Weights of a small image diffusion model.
Model: 32-pixel images, norm layernorm_no_bias, moe soft, patch size [4, 4], width 320.
Data: trained on microscope photos of single blood and bone marrow cells, 48542 training examples.
Rows from block 8 of a small image diffusion model, named by matrix and row number. Rows with one number belong to one neuron. Each number is 500 + 40 x the weight over its row's rms, rounded and kept within 0 to 999. All counts start at 0. Numbers have three digits each.
Before each neuron's rows are labels from the 100 images, of 14976 (inputs lightly noised), where the neuron reaches its highest value: "strongest on" is what is common among them. Only what is clearly more common there than usual is listed. The data: microscope photos of single blood and bone marrow cells. In brackets: how many of the 100, against the usual share in percent.
# fc1: MLP up (model.blocks.8.mlp.fc1.weight, 1280x320), inputs 0-159
# fc2: MLP down (model.blocks.8.mlp.fc2.weight, 320x1280, transposed), outputs 0-159

strongest on: smear: peripheral blood (100 vs 16.2); cell type: segmented neutrophil (52 vs 20)
fc1.486:432461495543513493587541612478493547489453550484484496445479508481460546511548534505529429507507565472511472514557467474467516441457496565471519468500556538653541540411510525501445479533466460488468536451484506517570526498513501578486461426494547538476587487520524469545570541494476512495608476509545449463487543552521449502449527552535482501490440496502563476546485521492498488510451492512562493473542575444533478500490542443488532501545572489448535463418465544635535491510503442
fc2.486:544499499462498497448514509533565480460579541490494524364449449530568477452540527508495461441510497493560515450475516494585550524521533536505475569456523501567507452432548536521549457485534470485493468556533520494529531498460545494501537579480523504549514509551499522512487472460546517521642502507545491508540548558397506515446460451491415477519472456520517456514535522552496529511590494499540544486488417485489527493496508585496429542508508505448512521539459487560499524517547493

strongest on: cell type: segmented neutrophil (74 vs 20); smear: peripheral blood (41 vs 16.2)
fc1.208:565505511461487491513450458512473558499488485453479473530580535513468419527488428584525469510490520451511484472460490481418500433539549449531542509562584492507503525462496506561474442562494454454501401513520513516466480466496541526509581522445537504504542466453505503440531530490474543516528518509464495513472513535538509469449531451593496482465553543472508429493463486529537473516495557569511520522541515555512463454494518468521512505522468463492506466525527469456496485562483506
fc2.208:429450503453472484531523517525541528471642505460495530542542464497529507496512487479515441422516505481589509417531514518573458504535551391435471482505509459486455501497492495397528548538537440465438546490461530498530477457460458534553547536464495528482537505520511415481434491481496415479525518503450577545489483521605455544576469507462541520644501471477533469521476556480594427480499500506543493520469478504560504558441485466490463508492495499554498460540515469514526521503414470

strongest on: smear: peripheral blood (39 vs 16.2)
fc1.522:538444532463518485534543549522509479472469473487565484541454526578551479473548491438536439470503549500514425455494545570515471504443409527501485485517559574507486454451599507476444452472504534485540514571431479509488495486434468464479549528565491507543557521504527482508453544522444478575469554525544517536557479466468555460443525512470536505510469505533508507506516494493503369555503482489527526492483543540536502494495476472440518507436551516493485452478556499449530486547484442
fc2.522:486421495461407556441552535526551498410537476467517434513470527538508485430548511474565508468490438508533485522472487479576485545445507465529446479524535514464534524458473539489474548505489555514455440568536513465481460486472442550398494539461463466478507520479490541492560499560517468524496548495466512490502475489569488515511572452526496525504499467474546559473493482472521403499513540480517514460510446535471494493497489474459474500560602520514481485510511512487482480479493479

strongest on: cell type: lymphocyte (36 vs 15.3)
fc1.57:523497526494418476551502493534482427515512570547485537512487496465534544434464525515490493533471499497422480542505487588530472520434463517544481508428449507554470514494498471508487589551486494436473512493430493520555500571492522546510515482378453517519517438471537511500460560427511525492470537494460548518589564459612550511460501608501470492526533511480441512550537534512531542472509502412516453584434515508483480557480572477528384551452533516438520497528459507489553485512448483
fc2.57:422458530518523535507510504538495394490488473448477567502440536553524521444517552502485501543442527542579475545482538464460405550429503414465602455540472491512472523451459556486489495541510582500494557519510421496535512525498498465475455503531481518494546506482454450534561438526577525514447537501502477497468556481527481455511585405463474525531526504506465485477583495485495518502537523433457518522493459566496507426455474520522537546512506539405462551474432503516441487569483526

strongest on: cell type: erythroblast (32 vs 14.3)
fc1.91:523518514465578487521509504514476429609513452529499483490564535547539434467499570509507513500534560514580522510483480463497502504479492410499542506402456507466522472501512511591494515541506494569546474459504446489552458512493503487534519498493496502552486528542422536545532473521516458491471472552489620430498461494402429513476519511474472438496467529553581456453462490529530520491508542502472448474524458500481495469548415492487469499543486535502538457515509437493486523481503499
fc2.91:479512529507418520441465465523523479592499465497528465539497496503449545368473453511494516550502462504577522504505515507531476522499470462515438475520510488485532522511463571402504516542519509501463474445486435493468492463463483446507447492523389534498485518594507532492471491501519519491490502500499445674499511546624534478606493489487529512485527554530516533515505505456492553524454505590504461513544491479483472465509571482433505518520569519496457547512488431502493496542522530

strongest on: cell type: lymphocyte (34 vs 15.3)
fc1.356:503513524432482496487493520499446455489508528504515470448555513488566474501496543524449473444526471494422488551528527518492460495521535504522503457536481489447514480525412504495457536516511537469428521479491512519460490455492491506404546473492475466527549443470500506503496544515542534503509539556560514529511477545538494471422500520587473450491533465479496514576515502502359506382561508477472470485482509478498460492522489489490555518571504596516510477525557504527502544498449492
fc2.356:550514579611608578529516443525485439550525492453494520429508474509442468466496560492518554387497501470471538570398518488446564523497524429474468519437477404473491444484514519510508495433502486519475475512520507517557480564495497418448511516527417543500462410533505498514581495551541529488382511525486515475397491477480505536509489500493495494496526491503453451458459459502428516472532499443414479600432479501517428415497498468438487496510462447538558516583517452464466460437540469

strongest on: smear: peripheral blood (78 vs 16.2); cell type: segmented neutrophil (46 vs 20)
fc1.69:455539500526540503482526548489423451473488428478481510551532562456556458452452433548530464520547474573485481502507523511563581476513515503454512542587568469482484460528508507498507437505530531501539494563522423542535594532537522450535497485589562436550536504508511574449467547548516530523427457533514512504546491461547453531478444506458534520491583441488501466417479549543487536488501455516471506439494522592475494480528482495466621479518523558533492528523493515544547495513519520
fc2.69:506482507599476536413522464520473427476532467436528485522474532484550496513455503512452506514520543560472545494511482477378452514528511533499511502536535561507497525524621529493497536422519485458481471529442491475458529488534472500528554445497559528560542541513541429488556546528457459568473460443534503488436462537553580440542515548506450473482509554478468556513550492443547456523539493544497489473514580509537520560568469475597588559466514530476509587599539447496437482496512531

strongest on: cell type: artefact (37 vs 9.8); cell type: blast (27 vs 6.1)
fc1.355:534484423486463497537521550491529525502507581497522423584477542512435479481483399456514454524460499536454507543500414509485469435618516484520523507529537392485491516412537467500491495530457462469574484504540546522397489524484534530534494441479474539534551472494453497544410491521530499514454477518466492536484494450434500480462509507485537570433515488480480472525504537501503478440429518455492472499457522504587551514537513468510571559431430509426485530470459484534496476505529519
fc2.355:462497500476486493566489466505567528509469391535461483517524486480483482454484507502467531516537524478504471486509525386467536531530466538511474506521454578503494508503465474486527373498523496496523486496533543503529457496461526409460490497492533484498455543477508516493465508472501545523484547518480426504454469463519548478515447489578588546520536475492486511501468526499476539517483517458491493472530523607478510373482484469500549514491462444456570529539481470580534503450515471

strongest on: cell type: erythroblast (45 vs 14.3)
fc1.683:553482497510465528478498482488409528482535477503569579497521535505517583478495503461465513525491414548452466474525535548548467467536573514468495569451516469441536488524526431462503520457507496501492506557434519496572479454451465511542502451493520517497475559522531492554502493462482521433531491504454424458497528512583512474407450531507524589490535515526484541516556463508506544481451555550485440480547462523457507498501459481549646452509443477506466402520569485516553511431486506
fc2.683:510416490530496437468565567511545524497474572539515508524488498531522429537519553497467510614571477548493488420517520485473503455505511396468468504478509530508511558512467529541509537493501458473509449471447478481484514516459452535522496501430553505505531549411515487523552519462532466453513492492470445499437472484529562484494521564643527489529528562464485528502501563486482501556437529479445521498505472560495493508568511515524447501457497515499492501430475523501529513482474529

strongest on: cell type: lymphocyte (39 vs 15.3)
fc1.730:481476471501499470522393502503535520528453477475447505453463533567442523532526480474483525528511532530515599510453498568547554542514525468546513574520532549438485547502472474504568510481507514498545423520572526510453538485477618543585481470439522463540562574482481436519551470417523472479499512483505471502407521459487511475563513442538452476521507508525591478491468469493525497471458531480550517552522482450508543452511531491523597507426489497454478479449491504493445475435499514
fc2.730:491527495530508491557509558468465405494544558515523481479462571531427495490489519499522521528516556566559458447468480500481454491503503490507484467504461384498523456437512536489510412454542560507408566479476575475474498532459446471497512512467542492512496504500504525514582480484474518510560472486533594463490472550492496586555565546472526473462514500493494530457485519481443538348529561526471516520524412479557534462516492562514507536506477457487521432524543480476587508493475488

strongest on: cell type: segmented neutrophil (68 vs 20); smear: peripheral blood (53 vs 16.2)
fc1.11:492518533579539510520540492477436478453457572493490473560531538497563461491535511527486490472539504517531480542531561531556468533587483521473573543470465501540478554506531484502456490488502455461356479538519507496599566388483494436505465486467539530517527472514484461547490482531490513466403544465521543592524506428519492488511513427449509487490552405434505512560450497437447514513500571493541538417476430505511427505518507532472558517528475523483542527569529494460466498469509482
fc2.11:504484578557458504508542555456425430452533522497531487502494446512459439526470530477524472555512562513587524521481494492400456465449493498482453538534481521514485484391419523525498572512522452537541545567551491468518496530486499477488540556469530497522534444474554558506517445452513493492446547508526462564486479452545481504429527542577571490479485493498499505447522477507438534526482532511558512475513568529538591469549461445480479469420452570433472460596567457466516511535580480

strongest on: smear: peripheral blood (100 vs 16.2)
fc1.237:501467487440428509516576465493504540498481546451537541497562534496575534507538501491487544479507484540506520495509446550601423542454492565520485529500561539610529576534527524417515556518532547469524512484466482461513475555524525460489514434487530519507497471488504479446499482492456480480476450612496525535571553512414478500576534581553527498520464500512539555473530475457557504530435503458500480530470472475530450534474538491544453490502506540514484499515496458430513498535451522
fc2.237:469494528414483542512418483482387494508560441520558527517490535499464578583486502485518495442508516508536496508469504482578449485484525497493491462523566427471506445510480494497465437468446409486530516493431549491579486405455512403430510415525503485460560419457491510498527522532485537496519513516535497584591407543510548477567522432458536506480500538503474540508415498429544480513467510514512548535515425527536493458590491498458473465540447540440486518526400476477475517476487469

strongest on: cell type: platelet (94 vs 1.1); smear: peripheral blood (94 vs 16.2)
fc1.203:416549498513501487524507388486543581538548429500495517501476568504464484478487489487521453539492520424478621543511506452586502551533498434515519455455469516476543460506527460511558411502497466527542489516466507493520477546466470506575495524474517517513516534511505571500518513538473586520542530445445497454480512462481490526547519504549508483504464547499532532492549522434508486446501531546512531566419515633513493511501515520503490554538476576465536535504485486560488531494479455
fc2.203:449518467519479460504441496496478516480524503498492465494495539503460526543536504486503462429523440576460495464511459514607546439522451488557490547485464508537434490497522532505489501498481493470481424536475497516500492470577515475495517467469506529557483489462566502552491493491523537492503432479493540548462434479430522476449479492528511531463491488520514532542461456510440510520484511606558442644411414479445530525564521512491453463486572553453485460500484511477567517532482520

strongest on: smear: peripheral blood (39 vs 16.2)
fc1.437:457450478486488512473500506513527447488488541469480520513494563469527518527493526467501558567471540405491485475481511434497402441563501480440492485484510456534507518538508527516457562575555430478427521495486461530504505474520526491542569495411542603527432509457457546502513462466454524567496508501520585500454418488556534506430463422493512493491501557487449514476458532533483459467516515527538478490497525438485437513472490474576506430488461478513461520427480503512532503560516560
fc2.437:534431478528469503566516536423526491505431474460492521487520520531507525441556478484511461510466414588518504539570548491455519439514520457476435457468452449561496484517500485524479520503521516490499457515466517444447457461471532582440500503553478486467536466452517510503494421614588499488574451545497446522471524499518521452505488573480463543491486497492492464507546505595557600603540510505503544531463494504475467512554485547544476453485526482539432437466510498468427482428533482

strongest on: cell type: promyelocyte (31 vs 6.4)
fc1.138:486456544512491489481489474505521579549527496463541442457498495518486560486533515445461453484509510339470543544467504462462524507481468556546498458483448540486532397573479542472546481535485547504473522536528537520520500447485487451526484500554477491509475459494561425454578548459495494493506497424529482483488442500484456551496438535584535470430507565533540523539531513529504479493417477493524568560460509435468477558508492541498448527569637489618485476531474502490492488529558474
fc2.138:460460606408561514474509512478526531524525534507513431541475520507447550524466415498521526495532408464523497476509601557358488466546528510463512483417466485531525441439463514478517585490503565508550519498472530514509514569510489534521525499505515520485537498534507510519544496498542493473477444511552501535548487455533521522539467451371502516495495420518485512513379477542475490500489487427513477472505485585560578582483495486558503457525493463573516522510494422414429481488513492

strongest on: cell type: artefact (33 vs 9.8)
fc1.664:499581544432473479545511507524470428506501552507484455505490516505460543476549547452513470455490508470490533510452483442483522522550527461516514558519487536540477565492470468508474539509485480535517510498527450467495465497476466511492512545510516507508518542514553522511480563455503529498436481510478487497565507524533537444502568481440525515570492439485501490492514444458574414498515471485534553496539443578515554529526541515512447488468362561475503460485538511557601481553548508
fc2.664:495513614447511462538504526564502495464493556473484455494482510520507520525447440477455511404496537518520488517505519521559543601430509574458492550469530524503499482473522550460460493554467529474455507494536495513514527498506532439474518533451484454519465551477546466467495526465434468497466525596510557526540478458411501493547493502545496496483485409490436505504482503485429450469494486441412536470503503559521450482472495498512522517504528509522501482490484562469451503534506523

strongest on: cell type: erythroblast (62 vs 14.3)
fc1.601:541532476473471470463530457477517458502477494499521520488508519531605499479561420488503494524549502438490508578510463519572410514430487517495498513523525457369563470495504531548480524518532517490514482498506503542464500461475439535514524505468499428480443516480507516477493455497490466500565489484451496504597428506521564479522534510413531512488485504500526511480477509476481529491552494514549459459449451483412599455495540427510506395457544505468497486540562531522535455427495515
fc2.601:513439529507536477462531500505558423535477487525461552518498507516476501514489499476466499479489439524489466455562486443465512410616505530486470537452460544489520484467493525498497539500512554505503522507410500490445500531525468603525462496574474504500485564490500499469582489504564530474529500493455496493412522537522534464485487512618475510556555481502527466491593507481495502514506465510490554562508479579581509407524497485494483534504435520464536548473479482482506448431481480

strongest on: smear: peripheral blood (43 vs 16.2)
fc1.467:493530483502475430476534486491542533509578537524574479484550536510489525535546488514499584550520497452542471474455554462479436512492451536499547547481481549449493412500475495521583485554508450503436511512546484567556497479520522475663498549481490553488519495508500523522438534542493454459526526483471551410523448533467473410502493521523544443554552547506417514459499523609483437516508455433527539470463511499454441558499503462550479520483483487516534495516537496523541546472443513
fc2.467:484573516526575484450506515516554486483520466467606512472519548509573452535530446496508480512458494543540518552477530502521475447411478540487533446570436503455492542553462433440473510549548437494490521498472522486551484565472554575617545486538526551513522548528490498509502533498458429502502492442490472547630487498532560531531470459439523489477497410494480452491458543453537469515440498532541451476473463465511527536490467507566538488536441511506537507475551559477533469464494495

strongest on: cell type: promyelocyte (26 vs 6.4)
fc1.360:557559508529506489506509444535547569519524478503540508487527495466510496418518503455525509497522492370564437495484560410474478485522468542447508462516474549460415550442430547460449528532506536467478430506549477544488481492515429476491520471519548495549581511535463446549475485515487595484446488431572500541424490515527534507549496484434514437460518456512533523487502495464554474398474467476508555443545531514425551508549511466517491525468482507534503512545523511499443517561486531
fc2.360:498512516529500590514546515429391538519479495460486492550500494485437488493500450508496496486494576570484502401499514551484525455555520522514469539540550445578493510499462534479533667491451508472522541485435468499499481533497409566491466543510520461520541401493523468474460588525549457495520509441526432521502474434485484519506498488454518541502500544519500445533419490458447503542501465505482456570518529477555432638440513439485488429544483459492506502460500544401491450476518493

strongest on: cell type: promyelocyte (29 vs 6.4)
fc1.224:449540450505462551504474552509441540504508474474487453423485520522483545505386547522525518483465500613543485462515462540440551491398448556501482486474534516560541468443510488498541485545527459466562471493552525506419524455467500524545485513529510569496475526511508444462494467538499422490470484486541579532484546528422460500441493474479532464499532481532509510445459555553482532491470444444467478521449452437560553549449509463447515529507471404478548520490472516494474450671443506
fc2.224:552481556499562580555459440513535525458453512578510517520509443452453482506523489484494495444478506422545534568519479385469479561481505483517524484534500552518448482482531548482482561478476500488506501518366481498574485430501583555563463473508493544491472473518515464537474481541530583519435422551474468470496578558508551549458465514564549531497521566526509494496519520432448503520490477575535426585532421512539503518528514507537497496515526510490530496461490487489468506540494523

strongest on: cell type: lymphocyte (37 vs 15.3)
fc1.690:555506460452454479556474496506403458456513509472457525515492468473573511480560459533508441505504474406455494437481431470462510462541447503508482520500523518552513474505521493538554475534471449502513476525482494513479521502482526517487533466409477466477468495454501536511495387537461417511575510518529535478450538475534525576463438475538524565497481515538469539445484548506502483483478528443520413504397519442454485475466481454508508509467477543523443536570492488497556484517384461
fc2.690:548520433452411498477535492494568447516491513527473453518518471476469528494453530515476608471520492589556486591497514474440526444481482531523498424567444508537482502530490494478479572473490540482489522502480508507408517481541643520480476482501474533506566546514539521472505528424526540498495564509536451476461643578435523413512504506557530498491466502529531460479495481530544500558464526523464518572471529533512464462564501445445554516520482509521445488458472507509496520431508472

strongest on: cell type: promyelocyte (39 vs 6.4)
fc1.591:447475473530507485480521523469615427506484514510525493572477474424411509512546485515538498471542457396459456523419536549469587538506503481531525531489479530493524491536527432498479456569539448469459468509490516488503475574494505478514473526486560560497543496473483534492376513454454408522457526505468490520600519434471494434520501524534500487429504415492540470562496437538470502482514545509531551518464468463514485447462480529512433513567475498503550540531530433522504492380516543
fc2.591:566458441481570515498466494472581564574436543556470451518475448523491441437409598487480433497513475453512545514552447493472499517441451420604493560542540585546472468483464531542505522499500575498476490485380512509647505544441425508451496538511444470532538510537511502479487478529561526537453399454556501445451538475464542471522489544504498490469518559523551504522512490497526536513496467535509517516529459553503607546455521467495510499501522551602495520467529532465403507514508511

strongest on: cell type: promyelocyte (25 vs 6.4)
fc1.389:484470476466539502389522507524502483472447462467482541468519515513515552478489550500521454538491487567555498516462408485453472485405489538549574504530528467573504474509573511503539517496519488473506509531454549550452479487598511505499483614510544437529495459478470479534548564419472414484531544500565545476441553479538460495498506474556469451482549507521478533470418565527480511529478470448496467444439510467493510494505518474498501598573619461546511466446451491483418524550465517
fc2.389:477515508512467504518523510492429525509512493558444521512464547503505495413532500488493467436481414502527513499432517482527544523441485515539543453481532467518438485494531512482510520489526533506495524504376469526452507451513542525517569541467540544539440548480482499520546495548542603569584454467438505600461492577496491474550465483430516493496439483516467509498528438454535523509501485502600405510508404532534438508451531510571500522484526487500484533383484463470512506461526528

strongest on: smear: peripheral blood (45 vs 16.2)
fc1.204:472557498491512491440548411470522531512494509423491458511554545546444507497583477516439465518577474491487500581566544480534506580500524524522549550447494522511443444534505475408480475481526514465469543569483533506508583482468476495445454491468478476493587502476570488520521495549513528444468499465557540442472525528509548571567498536584548501483512459478519514501542536519478477453490526463539498508506504551542452472528500571517514492520511482470528420472491513536517462536468513
fc2.204:550527497463432571524467460514435516534470473515524532501537471506450543450635488477491454482473451530509487565504514454576496452424489543392587536503552507487518521501469498460526570553476499506473503505496457432516470515562500439550495534527555531495482492463451496494494487535490543519508499452493534447481388408520499475473471517478593491457491509539482528493494545497560488492437551576490471530520435462496493508468520579470596488536485508510469556518366543504450505487550509

strongest on: cell type: segmented neutrophil (80 vs 20); smear: peripheral blood (53 vs 16.2)
fc1.144:443511549476432394521550509475510497457565501505540512584491500469498481429506481473582480458482506494420464526488511531525527551442474514506452512537494545518505520545483460492495503495482539462509441449483511446553505460511411522509503490527510483481466436499501488397448512531511501482542528540524434475570494504498484471467428478505461477482578517487531488513566534527449484498531513504418404531420465506497460486405503450501505566528449545543520500437534541502496526430472490
fc2.144:539464544480546494487528395520563479475541432527522518446450470524528433553519545486519538433511526493465509481430571472477534512550526457533503524579475569493455510486571481514496485499446492520512495487463492515473486580560515519502516546521518528510408476572499477499508524482640504520392511576511543517473481507493456559454549495429487529503510479506523421487511471591462471457490496445532515508544523494527533505491496483479466583518423460436557546576486523504523486556531481

strongest on: cell type: promyelocyte (36 vs 6.4)
fc1.611:500503599487488519496502485524585530479449554500514467512389509460476482443537489509517489422509515493488555542518399480589511457523522506579457526473511523506525512483516553518433567466509495523517496509526485532514502501502454502532549490469543492512451491476511476444428418566533488458463463605538446432484496495538513407473495511480504475476491477450474556481510509495547430444557515474516528411606483442516594435546535513590502484490368531501534586485516512530469501519507474
fc2.611:435570534515471466512546528479517530469514480551543499473477516490504539526473365477532536441510515552471461512423532497482486520507507483521498516437552480434502496592570533465494465543472567503511515493545465491510512517600491490521484535515532539512539558534496504515486527452450433487521515539524589470501464458403481553486575486494471499502476451495486427480494464554456462476431491493468481381473483492520497539540521536460479558500519431509510492446484527450537493488491474

strongest on: cell type: promyelocyte (34 vs 6.4)
fc1.660:540486506460485532520536513489463500542588488520563493481531505524544492539533521540585578459544486402573553513543543450486404500509472539467483462467494483625507535509499476506431500462512494498476444497494488504479486530477532445493470409417538542483591516521523466451443516578444552479510481530480499499456466556473450394528561485468483430525455512553467519502549544510511499492477457511535637523498443458580466491532520494517480462499492486403509499582580487532484483622469501
fc2.660:585457512543542529518549465495485475559532453477448478533528455466526537414489519467512489474493459576459523480501462507457494462559535414515514503450507402431477424529497492430501545452506467497482466533446439459486476498600506531446478476545473534520523470471526430514407429560563542505493526466557414432478571517518489505478471510490477526516535551482496471532570467516562513569431447526526533518506548519528372508450490553533473400501469482453526521540578545437508491482550496

strongest on: cell type: erythroblast (87 vs 14.3)
fc1.164:461469501463500560527481509509463493472457458511497518434473535511545535494536412502483520475502521540492484604507474491589506609512517496487513538452504478440547435452491516479478590542503520524524497501562445523479485477464456476523517493473527517481498532446420477494566454519590547461488535469495521496479483523553526543445548526504554540534516530521492520536498527425376485436520546473473385438482487439525528439489509441476490479407679505485570483502557495499517447465528504
fc2.164:496480552563453460437448477523571522455527538534443540490427520484473448481435480466493492449501522523509496487442542528493451551490494506553469539542478521479505474465565509443477568488469476463491505518497503478532489440429524504521514544516502574529519565518517482500627484542562482513539510566479500522486544505491503490487516521556484516514498454519483478518433496507565495488489505491529615519523521480508463466564518478467525509480472523489513527560479503516469460443468496